A small masked image model, trained from scratch.
Training: muon at rate 0.0032, 8500 steps, batches of 384.
Data: trained on microscope photos of single blood and bone marrow cells, 97085 training examples, 33.6 epochs.
Rows from block 7 of a small masked image model, named by matrix and row number. Rows with one number within an expert belong to one neuron, the router's apart. Each number is 50 + 15 x the weight over its row's rms, rounded and kept within 0 to 99. All counts start at 0.
After each expert's rows are labels from the 100 images, of 14848, where the router gives the expert most weight on average: "top examples" is what is common among them; "colour at peak" is the nearest of a few named colours to the mean colour under the peak. Only what is clearly more common there than usual is listed. The data: microscope photos of single blood and bone marrow cells.
# router: slot weights (model.blocks.7.mlp.router.weight, 32x128, trained with AdamW), inputs 0-63
# up: expert up (model.blocks.7.mlp.up, 16x128x128), inputs 0-63
# down: expert down (model.blocks.7.mlp.down, 16x128x128, transposed), outputs 0-63

# expert 5
router.10:42 58 47 42 42 41 50 62 30 47 44 52 37 38 59 57 21 49 46 40 70 59 57 53 56 46 45 40 59 34 48 45 55 31 57 47 51 33 38 27 44 49 52 50 62 50 40 51 58 43 39 44 70 53 64 39 71 53 64 41 31 52 40 41
router.11:35 64 14 61 46 47 52 53 19 77 53 50 52 69 59 48 61 44 49 47 60 45 71 59 47 36 48 36 31 27 62 33 54 59 36 47 69 59 39 36 39 25 66 33 49 60 32 60 36 42 37 75 39 29 47 58 49 68 61 68 71 29 68 57
up.0:38 48 57 62 52 21 66 51 71 73 53 36 33 28 44 57 44 47 38 65 56 20 71 35 59 57 48 80 43 40 55 41 67 59 64 58 62 58 41 42 87 27 48 54 23 47 42 65 55 76 54 70 48 28 39 40 49 45 36 46 53 64 50 27
down.0:48 44 48 39 64 68 36 25 49 32 45 46 54 53 38 62 51 78 47 40 29 53 61 43 36 23 45 47 41 12 55 62 60 69 68 53 53 44 59 47 47 42 50 46 65 57 73 46 48 23 53 33 54 82 62 68 42 60 66 52 52 54 60 61
up.1:26 71 31 41 38 62 65 57 30 12 53 51 55 22 58 25 34 84 53 60 93 24 31 51 37 52 73 37 90 40 57 53 45 62 37 54 69 36 54 67 58 45 58 52 75 66 55 49 49 58 76 47 31 29 34 32 34 25 56 38 39 43 48 64
down.1:38 51 69 62 50 43 59 45 72 52 61 47 72 64 18 80 43 35 24 39 42 34 57 39 56 36 11 72 40 31 38 56 71 36 64 43 38 75 26 33 48 63 30 49 37 53 38 55 53 33 19 44 65 60 54 57 66 55 71 61 58 61 41 47
up.2:54 58 53 27 69 68 38 63 37 34 30 69 24 14 40 78 36 54 42 56 73 32 57 29 49 15 46 47 67 78 40 19 48 40 33 63 39 51 74 39 55 70 43 61 37 47 41 48 82 60 17 58 23 32 61 38 70 45 42 60 57 55 43 45
down.2:66 61 41 56 42 40 79 69 40 57 73 51 59 48 72 23 70 60 51 63 22 57 63 50 63 70 50 58 48 02 36 64 64 54 46 38 66 42 32 25 69 47 52 59 63 31 81 62 22 43 33 72 76 41 50 49 45 33 69 67 49 53 51 62
up.3:75 70 66 32 35 57 67 39 49 72 31 21 39 55 36 42 51 38 40 71 47 21 45 35 13 53 55 62 35 39 63 51 21 36 38 60 46 50 47 71 71 66 47 37 48 52 47 30 78 71 73 24 52 52 52 56 43 54 56 35 42 53 64 47
down.3:19 20 57 48 52 32 41 68 34 82 64 69 69 41 52 51 64 57 25 54 57 70 54 50 74 19 43 52 64 51 59 44 58 68 62 33 53 41 52 47 18 47 42 84 64 69 52 68 43 27 54 50 58 35 69 70 23 38 58 59 53 64 42 57
up.4:24 67 43 55 59 47 40 54 40 60 37 44 42 52 63 21 56 20 42 46 42 23 37 54 33 55 48 45 48 40 62 18 68 42 75 31 87 51 75 71 32 12 60 46 41 45 28 25 54 45 33 45 29 45 45 55 51 42 67 38 41 51 35 67
down.4:59 26 59 51 56 41 73 41 29 41 64 43 63 42 22 69 57 79 67 28 51 38 45 28 48 69 69 31 46 55 49 67 51 51 35 77 26 47 33 21 65 89 64 54 42 60 59 78 52 38 46 50 82 62 60 49 70 63 54 60 53 41 55 37
up.5:39 88 54 51 54 41 29 66 36 62 68 44 63 23 59 41 52 59 41 42 58 46 57 55 53 73 39 54 55 40 36 58 45 51 71 50 43 42 54 58 49 46 62 41 32 49 47 44 27 82 53 49 54 31 31 53 74 56 53 65 36 22 64 69
down.5:69 35 69 69 42 44 30 53 76 32 42 32 34 58 47 48 54 62 54 54 66 61 49 73 49 58 66 24 32 43 85 37 54 42 32 60 54 76 66 53 65 28 46 63 57 39 60 62 79 48 54 35 58 68 64 36 34 44 57 44 52 63 23 45
top examples: smear: peripheral blood
colour at peak: pink

# expert 1
router.2:35 60 65 31 52 51 54 36 32 55 54 25 30 60 41 59 61 41 49 62 41 46 41 49 56 28 51 18 44 29 34 53 44 32 65 48 37 69 57 50 37 72 29 47 65 57 34 47 67 14 47 30 23 39 54 66 60 24 54 41 27 46 51 51
router.3:73 61 59 35 39 46 61 53 51 52 51 26 28 63 73 59 61 24 51 48 74 30 33 63 54 43 82 31 92 51 68 35 48 31 58 48 35 37 38 28 29 65 41 58 33 63 47 53 43 21 38 43 43 55 58 28 32 29 58 38 64 38 27 27
up.0:44 28 53 46 46 92 69 52 59 64 51 70 55 36 67 64 44 74 61 54 62 64 46 61 49 27 45 63 63 34 55 38 58 57 65 19 52 26 56 46 37 21 68 35 37 23 44 42 75 57 60 39 50 57 38 85 56 63 49 69 63 52 22 57
down.0:56 50 48 43 63 60 90 63 48 27 52 29 57 39 46 35 66 64 60 37 46 38 54 38 49 71 79 65 39 45 63 48 10 65 45 67 66 46 39 33 65 64 61 56 68 55 58 43 52 31 43 42 50 50 43 32 56 45 37 36 64 55 36 09
up.1:77 52 58 78 58 75 33 61 53 49 42 56 40 36 58 52 40 78 68 71 52 48 29 55 74 47 55 60 47 41 58 27 56 65 57 61 53 67 27 33 54 67 81 57 66 64 20 53 39 42 41 49 29 41 32 43 61 76 35 63 29 69 36 60
down.1:47 31 26 46 58 35 59 57 61 60 70 39 69 71 58 37 59 34 40 38 41 33 65 30 55 35 53 43 41 35 63 64 44 46 66 36 60 44 71 47 39 54 42 47 31 41 59 28 43 29 63 67 70 54 50 47 53 23 64 37 47 29 71 44
up.2:60 54 56 55 41 48 50 76 40 41 37 73 24 37 35 73 63 35 36 51 15 64 64 35 54 53 37 53 43 56 42 43 62 58 64 51 59 41 64 35 35 36 23 44 54 17 58 57 22 48 51 53 38 68 25 75 54 55 53 61 54 41 50 47
down.2:24 23 45 47 45 45 58 00 68 58 48 52 72 62 61 35 48 55 73 41 68 50 67 54 50 47 51 37 66 52 46 66 33 24 51 69 56 78 27 68 44 38 70 46 51 62 66 75 62 66 59 46 69 04 65 45 51 60 54 43 49 82 43 48
up.3:57 43 54 34 32 43 39 51 72 46 70 60 66 37 46 21 56 67 22 60 70 55 16 63 40 46 29 50 55 35 61 40 43 64 59 73 69 46 39 67 48 67 54 09 34 60 53 13 31 61 35 59 45 45 45 39 65 57 40 32 30 66 24 34
down.3:52 39 80 79 52 47 56 67 34 37 26 50 33 73 61 72 62 37 60 41 00 48 44 53 49 61 61 51 53 49 39 37 58 78 45 41 34 36 69 17 55 32 58 79 33 60 46 69 41 55 41 61 54 69 56 49 48 49 52 38 48 22 62 54
up.4:38 51 57 78 44 53 75 50 77 55 33 76 57 51 51 71 48 66 52 41 24 44 65 46 67 43 22 24 55 47 39 28 46 52 43 47 44 32 44 62 48 61 53 27 35 52 63 44 50 44 43 38 65 70 45 67 59 54 66 63 45 58 37 45
down.4:76 58 50 58 48 38 60 23 46 63 60 36 23 80 38 49 49 63 50 47 87 35 41 45 31 92 44 68 66 79 54 48 55 66 49 68 63 49 43 23 51 33 54 61 73 76 58 45 62 52 57 58 60 19 55 27 38 27 44 44 57 40 77 62
up.5:68 24 65 59 35 43 36 49 40 54 56 26 60 29 49 55 51 56 50 69 38 69 81 52 61 65 66 42 54 38 64 43 60 55 54 58 42 44 52 65 64 61 85 43 52 38 46 60 26 41 56 35 58 82 52 60 65 42 58 76 59 49 63 28
down.5:44 56 46 26 76 49 62 77 93 77 43 51 30 72 53 49 63 55 55 54 46 34 50 59 41 42 68 56 28 41 33 52 44 39 59 36 59 51 54 54 30 40 36 71 42 42 71 40 38 45 30 49 43 29 65 39 64 61 26 28 37 46 62 63
top examples: cell type: erythroblast
colour at peak: grey

# expert 13
router.26:34 89 27 63 50 58 65 63 79 60 45 34 61 50 51 58 47 25 32 42 79 31 56 34 79 65 49 47 66 89 58 31 62 36 70 61 31 47 41 29 60 45 32 37 57 65 60 48 22 14 23 77 59 64 57 26 49 44 40 61 41 39 63 41
router.27:47 52 49 54 48 43 80 64 66 30 58 65 65 68 55 60 19 33 31 34 67 64 54 70 66 66 40 53 45 40 55 46 57 20 53 72 35 48 54 42 79 79 32 45 71 50 44 62 50 25 46 46 43 32 49 13 44 56 51 32 52 43 38 53
up.0:35 07 51 84 58 53 24 48 55 74 47 43 69 49 71 41 48 41 53 59 35 27 55 50 48 42 52 46 45 63 50 68 59 41 66 61 47 27 67 76 34 38 50 62 85 53 51 65 51 27 38 65 40 28 58 68 65 35 61 36 46 51 29 52
down.0:62 78 44 23 62 53 71 70 47 25 57 49 55 50 31 48 43 69 47 45 68 66 37 42 43 62 42 52 63 43 58 36 38 47 64 66 70 68 33 53 59 55 52 43 19 40 67 17 62 76 57 45 70 64 42 44 50 57 53 58 55 55 40 44
up.1:35 60 91 61 54 36 69 80 84 53 40 48 29 45 31 70 49 48 35 29 61 61 23 52 28 30 64 43 43 29 61 48 53 52 57 49 59 80 41 42 47 78 44 35 50 05 58 23 52 37 59 58 36 44 38 24 29 72 37 37 46 91 45 50
down.1:57 53 26 32 54 54 21 54 27 41 34 65 62 44 69 42 68 61 81 50 36 44 76 58 79 64 49 58 62 69 41 55 25 76 38 69 31 36 27 32 46 41 43 65 58 85 44 28 39 49 71 25 61 40 45 61 74 39 47 42 64 35 73 48
up.2:57 47 55 54 53 62 30 34 73 27 22 35 61 52 46 28 66 60 64 44 62 65 60 26 37 42 30 59 41 39 37 46 57 76 68 46 33 42 44 40 34 55 58 44 32 39 78 61 98 93 34 66 69 57 23 63 38 47 33 59 34 69 44 54
down.2:53 68 24 43 59 76 39 37 72 37 56 55 60 43 37 32 50 60 44 47 61 33 42 64 44 66 61 44 65 79 58 50 67 58 72 42 20 70 36 42 39 08 67 62 63 71 44 35 42 23 54 35 55 45 59 50 44 64 56 59 36 72 39 50
up.3:33 42 75 47 58 47 25 57 40 59 43 52 60 60 68 56 59 62 35 23 46 55 48 38 33 64 77 42 50 45 59 52 70 54 41 14 43 43 68 55 44 42 52 37 32 55 57 49 73 34 93 76 48 26 43 56 38 56 37 46 39 56 45 63
down.3:68 53 30 65 41 66 59 51 73 09 58 54 50 62 67 32 21 51 64 65 63 48 47 47 70 53 29 48 31 51 14 50 56 55 53 81 68 67 40 52 48 40 27 39 56 45 70 19 47 29 39 29 49 70 51 32 68 54 87 52 39 38 43 47
up.4:31 29 68 40 45 51 57 47 46 53 49 45 80 57 52 53 75 55 51 45 20 41 33 69 26 39 27 38 46 40 48 57 54 43 50 89 56 36 49 50 54 52 45 63 61 45 55 68 64 57 52 73 83 15 50 63 52 57 32 64 51 47 79 44
down.4:72 62 28 52 35 49 39 64 55 52 49 57 41 56 58 67 21 38 47 59 77 55 42 39 72 68 38 43 50 66 49 40 53 57 43 28 57 65 36 41 24 72 58 41 59 50 49 24 33 55 49 29 39 84 46 44 55 41 74 46 49 47 42 40
up.5:44 66 35 53 56 54 62 59 56 69 46 62 42 60 37 44 21 24 70 52 35 56 48 99 40 59 46 55 60 57 53 27 38 45 46 59 52 53 38 38 45 45 29 58 69 32 48 83 66 34 62 54 68 53 71 34 56 54 66 46 49 48 41 43
down.5:58 27 69 60 76 68 47 68 51 42 47 49 55 46 44 64 79 95 67 56 55 35 56 10 53 45 55 43 34 45 59 48 69 64 55 31 51 73 38 69 75 39 50 56 46 71 37 16 47 49 47 65 33 53 44 67 45 51 66 58 41 55 73 59
top examples: cell type: artefact
colour at peak: pink

# expert 15
router.30:24 46 71 56 70 34 66 56 69 32 50 42 34 58 43 55 81 49 75 42 33 41 47 83 45 45 51 69 45 41 42 72 45 55 61 47 55 54 67 44 38 56 26 53 56 15 58 65 64 52 64 43 54 19 35 43 75 18 48 48 51 54 76 40
router.31:32 42 86 28 70 73 42 40 57 36 66 28 43 54 59 40 65 62 50 40 34 35 67 60 61 36 53 68 51 41 49 76 22 34 57 53 35 53 52 55 35 65 24 23 66 12 48 28 67 49 64 59 39 31 42 41 44 40 67 64 53 62 84 64
up.0:56 66 59 26 72 41 65 63 55 50 38 66 46 39 36 40 59 25 46 80 40 54 44 70 35 45 35 46 59 33 52 46 72 49 61 43 28 57 50 81 51 27 40 66 53 35 42 53 46 57 44 73 39 59 35 52 46 56 78 40 42 20 41 39
down.0:28 50 51 64 73 49 82 33 42 39 67 43 51 38 55 71 53 67 32 56 69 63 59 71 74 49 56 56 22 51 46 61 39 35 56 50 83 47 71 40 38 64 30 21 33 51 50 39 53 53 42 20 39 48 78 37 43 66 74 64 61 45 51 22
up.1:53 43 41 46 46 55 50 43 62 47 48 56 52 40 64 47 50 44 56 55 40 61 79 37 54 62 59 25 78 41 27 47 16 43 51 35 50 42 44 60 45 42 54 56 47 73 33 68 54 55 30 60 49 54 40 34 58 48 24 60 38 34 27 30
down.1:39 37 47 33 54 26 48 36 54 46 64 48 56 81 34 69 30 50 18 54 53 30 27 51 28 61 55 51 28 48 54 81 55 27 52 45 43 67 40 40 24 69 44 50 46 45 30 62 34 49 46 49 45 66 73 45 20 45 65 42 55 58 66 71
up.2:70 17 41 38 67 64 43 56 44 54 55 49 57 21 39 58 59 61 40 81 56 86 54 39 32 52 53 52 42 50 66 32 73 69 56 45 21 31 46 56 45 61 47 41 28 57 59 88 60 42 55 51 52 44 62 14 37 91 51 49 61 23 37 67
down.2:39 53 41 47 38 48 62 57 56 36 62 21 28 15 75 32 47 46 62 50 19 66 31 43 35 81 52 50 65 48 54 31 42 64 26 60 44 42 33 63 65 74 29 36 31 40 75 65 46 65 53 33 47 59 55 61 38 56 54 70 33 51 51 39
up.3:62 43 50 79 49 40 60 41 62 49 49 60 43 61 49 74 37 47 63 55 30 57 69 38 48 51 40 37 56 29 55 81 48 58 71 66 44 57 03 36 37 57 51 67 39 46 51 50 27 56 71 45 57 74 29 29 53 58 38 55 43 59 69 61
down.3:11 64 48 39 61 74 63 30 24 38 47 62 60 54 36 44 63 47 80 39 43 42 27 57 80 68 54 38 58 47 60 57 71 37 52 57 53 26 51 46 37 33 40 21 52 46 32 45 50 53 51 35 36 29 56 66 63 67 66 04 52 51 16 62
up.4:58 60 69 48 31 67 56 65 47 46 39 42 51 59 43 54 54 69 71 39 45 42 42 45 37 40 58 55 52 58 64 48 65 48 42 47 36 20 45 57 44 34 64 56 49 28 72 57 45 84 32 33 60 40 44 49 55 21 76 56 73 61 19 20
down.4:51 52 40 34 33 46 36 66 31 78 41 60 48 61 55 35 40 72 68 42 24 74 35 57 42 32 49 71 81 38 64 43 80 44 52 45 48 65 28 68 41 52 61 48 69 94 58 46 42 70 45 41 32 63 38 36 99 55 62 62 59 67 30 39
up.5:70 75 53 65 57 49 71 54 33 42 43 65 64 47 54 61 62 50 57 55 31 19 51 48 63 69 49 21 40 48 61 44 42 77 56 66 57 79 56 39 54 45 30 43 24 47 82 12 43 54 53 27 31 63 47 70 33 45 27 59 34 52 60 54
down.5:38 38 49 48 37 53 30 49 57 47 52 33 62 45 38 46 65 60 54 51 82 31 57 58 59 43 25 57 57 67 32 32 43 72 39 25 34 53 34 76 59 53 40 40 63 42 33 62 66 54 23 82 41 33 60 22 14 62 71 62 66 68 61 79
top examples: cell type: promyelocyte
colour at peak: purple; blue

# expert 12
router.24:42 24 41 55 19 43 49 47 69 49 35 50 85 70 55 61 36 44 44 09 56 56 33 60 54 60 64 74 73 29 55 45 32 54 44 45 49 75 51 52 45 10 53 42 78 57 70 56 59 65 58 35 84 61 75 42 43 58 36 16 72 55 53 74
router.25:41 30 00 30 43 49 50 46 59 73 45 62 64 48 13 66 48 70 41 64 79 41 57 48 57 32 20 68 27 53 37 17 84 33 47 45 70 54 68 63 58 37 59 51 71 64 59 36 35 33 68 37 47 54 34 40 53 54 67 37 38 27 42 51
up.0:66 77 75 48 59 68 70 58 71 69 35 52 21 52 37 58 71 45 49 55 31 37 53 50 48 54 56 61 34 50 53 59 61 53 43 47 48 35 36 47 56 49 42 44 71 99 22 55 65 42 39 45 56 44 56 46 21 46 36 76 54 18 63 39
down.0:36 28 63 78 32 43 43 51 34 33 67 46 68 52 44 47 48 59 43 46 73 65 45 46 38 64 60 47 64 37 53 65 62 58 51 42 70 45 53 50 31 31 17 48 27 49 84 65 49 56 35 64 58 55 22 38 43 46 57 26 44 85 54 58
up.1:50 68 53 52 47 34 68 65 37 42 28 48 32 48 42 34 73 86 25 67 46 51 52 49 60 38 60 39 41 67 33 73 48 51 10 75 40 36 54 74 75 50 79 47 26 60 46 62 65 34 63 61 68 72 32 48 54 62 34 52 67 46 62 28
down.1:40 45 39 42 43 79 50 31 77 55 52 63 70 62 63 73 34 52 78 25 79 57 48 57 29 62 33 32 47 30 83 50 50 66 70 28 93 56 45 43 28 42 57 69 54 59 59 46 43 52 32 48 69 41 65 73 74 36 52 60 47 48 43 35
up.2:72 54 53 53 43 44 63 53 44 61 47 49 22 42 19 50 31 55 33 72 27 71 61 34 59 40 61 34 15 48 58 68 53 40 64 40 50 43 47 53 65 47 54 64 50 48 78 47 63 37 79 69 51 49 47 51 46 46 65 59 58 57 79 24
down.2:40 44 72 47 34 51 33 60 48 52 67 62 39 37 66 57 62 48 71 23 49 43 51 56 49 53 36 42 78 80 47 39 33 70 20 72 49 55 48 53 30 39 64 78 48 55 41 56 47 43 42 46 60 69 31 44 40 53 49 54 25 40 17 69
up.3:55 29 66 75 64 44 59 42 17 41 67 33 58 35 38 45 64 56 49 85 63 37 45 54 44 63 57 31 55 59 37 34 47 34 67 32 39 31 67 49 55 52 73 51 25 63 47 32 76 38 55 57 68 57 41 38 33 68 40 54 49 44 38 44
down.3:30 35 43 34 40 63 49 66 84 60 38 60 45 69 70 55 44 58 60 44 54 63 72 58 60 29 59 46 46 54 51 70 51 64 48 64 55 49 23 68 39 37 16 44 63 43 57 59 27 46 37 34 45 39 51 50 39 37 47 63 52 56 42 47
up.4:57 34 32 47 73 82 48 60 47 48 31 38 48 55 45 41 67 52 63 18 17 59 43 39 40 22 49 30 73 46 62 34 37 46 54 53 60 63 56 52 57 48 41 40 71 58 38 67 42 40 29 33 51 65 38 60 38 50 61 51 29 60 68 56
down.4:49 45 86 45 38 23 53 67 33 34 60 34 51 47 58 44 65 31 50 61 95 28 52 84 80 44 58 59 29 48 42 65 39 57 74 24 51 57 53 58 49 73 30 44 33 34 47 68 50 72 68 57 43 40 62 41 52 57 65 67 72 32 42 59
up.5:58 35 18 26 40 31 29 29 46 24 33 73 54 35 57 72 80 63 63 59 41 77 55 37 40 66 45 37 46 25 50 60 50 60 71 58 55 39 44 46 53 56 50 47 43 41 60 51 34 46 37 48 56 49 39 62 72 58 19 61 47 52 35 54
down.5:58 73 63 57 57 36 53 33 47 58 36 43 32 71 22 66 24 41 56 39 51 40 38 57 53 36 46 49 27 61 45 52 70 45 36 48 46 58 49 43 81 67 61 56 52 99 30 59 39 78 64 40 43 54 49 59 48 17 61 30 64 63 63 42
top examples: smear: peripheral blood
colour at peak: pink

# expert 14
router.28:44 65 40 63 23 46 21 41 67 74 52 45 40 44 61 52 24 49 28 51 72 51 56 60 56 62 54 30 71 66 34 38 66 91 70 53 49 49 31 32 52 48 41 27 49 56 38 44 79 24 35 68 59 75 80 39 48 38 46 42 54 39 74 68
router.29:48 34 51 64 26 70 42 42 39 66 65 30 51 52 50 45 38 69 51 45 73 54 76 35 31 63 42 40 62 41 59 43 43 75 53 51 54 23 30 64 55 63 62 36 69 48 63 32 58 55 47 47 53 44 56 62 70 46 54 67 43 33 36 60
up.0:37 45 72 39 49 69 24 36 38 55 59 41 80 53 51 50 62 40 29 62 26 40 68 51 54 37 66 54 51 42 55 37 44 65 63 51 57 30 61 31 20 23 36 47 47 43 73 40 56 43 25 52 59 57 52 53 49 60 28 45 40 52 42 75
down.0:78 54 49 80 75 38 62 56 55 27 51 42 27 25 62 43 38 42 60 36 63 40 30 70 60 48 31 62 51 46 49 63 61 46 53 61 65 70 65 47 69 57 73 95 62 46 34 71 34 69 81 44 64 51 44 55 36 62 68 49 66 64 55 35
up.1:61 36 72 41 76 36 54 67 58 57 45 65 36 49 57 20 66 35 73 74 26 57 49 56 60 58 61 28 29 32 40 49 85 38 36 42 29 50 36 72 68 55 40 34 72 47 56 36 50 26 40 56 32 68 56 42 40 70 38 27 49 52 57 50
down.1:47 56 50 59 81 62 74 64 55 29 60 47 36 66 49 45 29 51 65 35 41 30 68 34 35 56 70 33 53 88 58 42 47 40 41 68 49 47 74 44 58 42 67 44 33 36 65 17 28 58 48 32 66 89 54 43 57 34 50 48 50 34 29 29
up.2:14 26 56 39 50 06 69 55 76 28 44 53 61 62 49 32 64 32 58 67 50 48 63 47 58 44 47 26 66 14 56 50 44 54 39 60 41 44 44 57 37 52 47 52 51 40 50 80 65 08 60 82 46 30 10 60 58 63 46 42 60 54 73 63
down.2:51 76 70 81 58 48 26 57 40 31 43 59 39 51 48 44 33 80 38 09 62 51 37 68 50 83 56 73 57 59 54 44 50 55 51 31 45 76 57 54 32 56 35 36 42 61 53 52 41 69 47 32 69 86 56 47 20 49 47 62 59 33 37 44
up.3:39 49 58 32 53 65 66 34 56 57 31 62 65 85 56 56 47 51 68 29 46 56 22 70 32 40 72 55 78 76 65 41 62 43 51 42 63 61 39 53 33 53 59 58 60 50 46 34 49 62 73 42 68 53 69 54 72 55 42 32 43 49 39 24
down.3:50 41 46 86 61 35 22 66 59 79 52 36 49 42 51 62 65 59 44 41 56 50 71 67 46 32 62 46 43 57 42 37 64 53 45 99 37 66 42 46 62 54 42 60 49 44 53 51 62 38 19 43 36 50 23 47 45 47 63 32 45 47 55 43
up.4:45 38 41 47 70 65 55 65 26 57 39 53 65 54 37 54 64 56 64 35 54 36 58 50 37 45 79 62 35 34 45 72 59 78 36 52 38 59 59 13 55 30 25 48 53 27 21 50 42 46 23 35 66 47 46 80 39 37 45 43 60 56 31 26
down.4:49 55 56 51 59 80 66 57 64 12 48 26 34 64 42 54 43 51 71 42 71 36 72 48 31 49 64 43 48 65 67 31 51 40 53 66 54 56 51 49 55 08 54 46 37 52 52 42 47 40 43 51 46 59 55 36 45 44 56 41 56 69 33 00
up.5:16 43 63 11 37 49 50 46 42 28 55 50 35 37 38 39 32 37 49 16 77 41 53 51 44 46 70 54 42 40 81 39 58 55 43 47 50 45 45 46 65 54 61 51 72 48 34 69 68 80 66 57 45 62 25 36 64 54 45 42 30 40 42 36
down.5:42 68 45 55 71 53 42 53 52 53 64 33 42 67 33 37 38 48 36 45 41 19 53 60 50 63 44 55 45 39 46 41 51 83 78 55 51 58 50 41 55 00 57 39 32 50 46 28 50 56 48 64 45 55 61 77 39 22 60 30 56 49 64 50
top examples: smear: peripheral blood; cell type: platelet
colour at peak: pink

# expert 8
router.16:43 49 78 62 59 66 61 58 51 43 47 41 25 20 48 75 63 55 58 47 51 67 38 47 58 62 61 52 43 53 65 51 50 34 39 58 57 64 70 53 43 63 33 63 32 42 46 71 63 44 68 29 64 45 09 57 77 29 54 35 31 33 23 42
router.17:12 74 52 64 59 50 57 63 53 53 16 56 61 02 72 15 29 47 48 60 45 47 46 48 50 60 72 38 41 59 75 36 69 54 54 36 43 57 53 38 50 83 42 33 40 71 38 56 56 42 44 62 58 54 43 49 66 74 43 65 53 36 57 62
up.0:60 55 54 67 68 59 51 38 28 67 70 47 44 77 81 42 51 53 62 39 43 82 57 35 20 66 48 56 70 63 40 43 66 50 60 40 50 41 43 47 57 19 84 35 26 62 72 41 35 61 48 24 41 46 55 31 56 35 52 52 28 43 27 55
down.0:40 55 37 35 65 51 53 51 83 55 36 60 63 61 26 28 27 49 48 53 54 45 62 62 75 64 91 40 57 38 38 64 49 39 52 52 65 47 26 55 53 64 41 66 58 59 40 25 32 37 60 53 56 40 59 56 26 82 23 59 54 71 55 45
up.1:27 56 45 35 57 35 59 30 51 44 81 53 49 19 39 68 61 56 43 42 72 50 52 78 43 22 37 45 38 78 49 32 34 74 69 59 37 36 48 54 37 33 33 53 82 26 69 24 41 66 38 42 23 22 42 32 65 46 38 23 79 54 48 59
down.1:44 47 48 91 29 65 44 61 43 56 27 50 33 48 53 61 36 51 55 59 25 50 40 39 50 53 55 29 64 31 64 44 67 44 59 36 55 49 49 35 52 72 65 55 50 55 67 61 44 19 47 61 51 73 68 48 39 54 69 52 36 34 48 22
up.2:49 73 61 65 38 49 65 46 51 52 60 27 46 46 35 53 54 35 35 35 47 59 48 72 50 32 64 74 33 80 72 04 13 68 53 61 54 36 53 33 58 40 40 44 61 42 62 52 29 67 36 44 48 23 61 46 83 46 77 55 45 59 48 22
down.2:56 29 82 64 44 23 21 38 39 43 62 41 35 46 56 40 41 53 18 62 48 54 33 42 45 60 47 69 54 19 38 55 66 35 39 27 50 57 59 17 52 48 74 63 38 53 32 50 90 11 45 61 50 63 54 47 53 22 31 76 62 51 39 76
up.3:77 86 42 49 34 25 67 62 44 45 52 56 54 60 36 76 64 39 34 53 35 31 64 65 33 38 41 64 66 66 42 47 59 63 76 25 32 66 56 45 35 40 71 55 54 46 19 39 60 46 70 83 63 34 61 34 39 40 45 11 34 63 34 68
down.3:42 46 37 56 41 43 33 27 56 59 48 40 60 13 76 48 46 46 58 30 91 94 44 49 56 36 49 21 42 33 28 38 37 46 47 74 44 32 62 61 75 50 28 52 49 66 63 55 43 62 40 36 30 49 23 69 63 45 41 71 49 59 47 23
up.4:47 39 26 41 62 52 52 27 74 54 31 66 71 49 09 45 58 68 51 56 64 58 44 61 60 27 44 43 10 55 28 38 75 36 44 64 62 36 35 47 61 49 36 46 43 65 63 43 42 44 66 53 19 65 44 56 71 55 90 66 56 56 49 16
down.4:63 65 53 34 53 68 65 34 66 99 63 32 41 72 72 47 53 22 53 79 25 35 80 18 74 56 48 31 75 58 69 59 66 55 78 44 58 58 55 49 42 47 60 40 54 54 59 64 58 49 49 48 54 46 36 40 37 45 42 38 35 36 49 51
up.5:41 46 36 34 60 47 31 41 40 48 38 25 64 62 36 83 53 46 63 66 63 57 78 65 61 58 58 31 38 56 66 35 72 87 47 38 37 60 72 72 92 50 45 29 43 52 38 67 62 55 57 51 54 67 51 50 51 66 70 51 30 23 61 54
down.5:76 51 59 42 63 34 47 60 61 51 39 41 27 18 58 49 59 42 38 29 48 59 29 17 40 50 51 72 24 35 39 54 20 40 60 45 43 57 35 64 65 56 55 42 35 29 37 49 69 34 67 26 36 33 71 38 56 33 38 43 56 62 38 51
top examples: smear: peripheral blood; cell type: segmented neutrophil
colour at peak: pink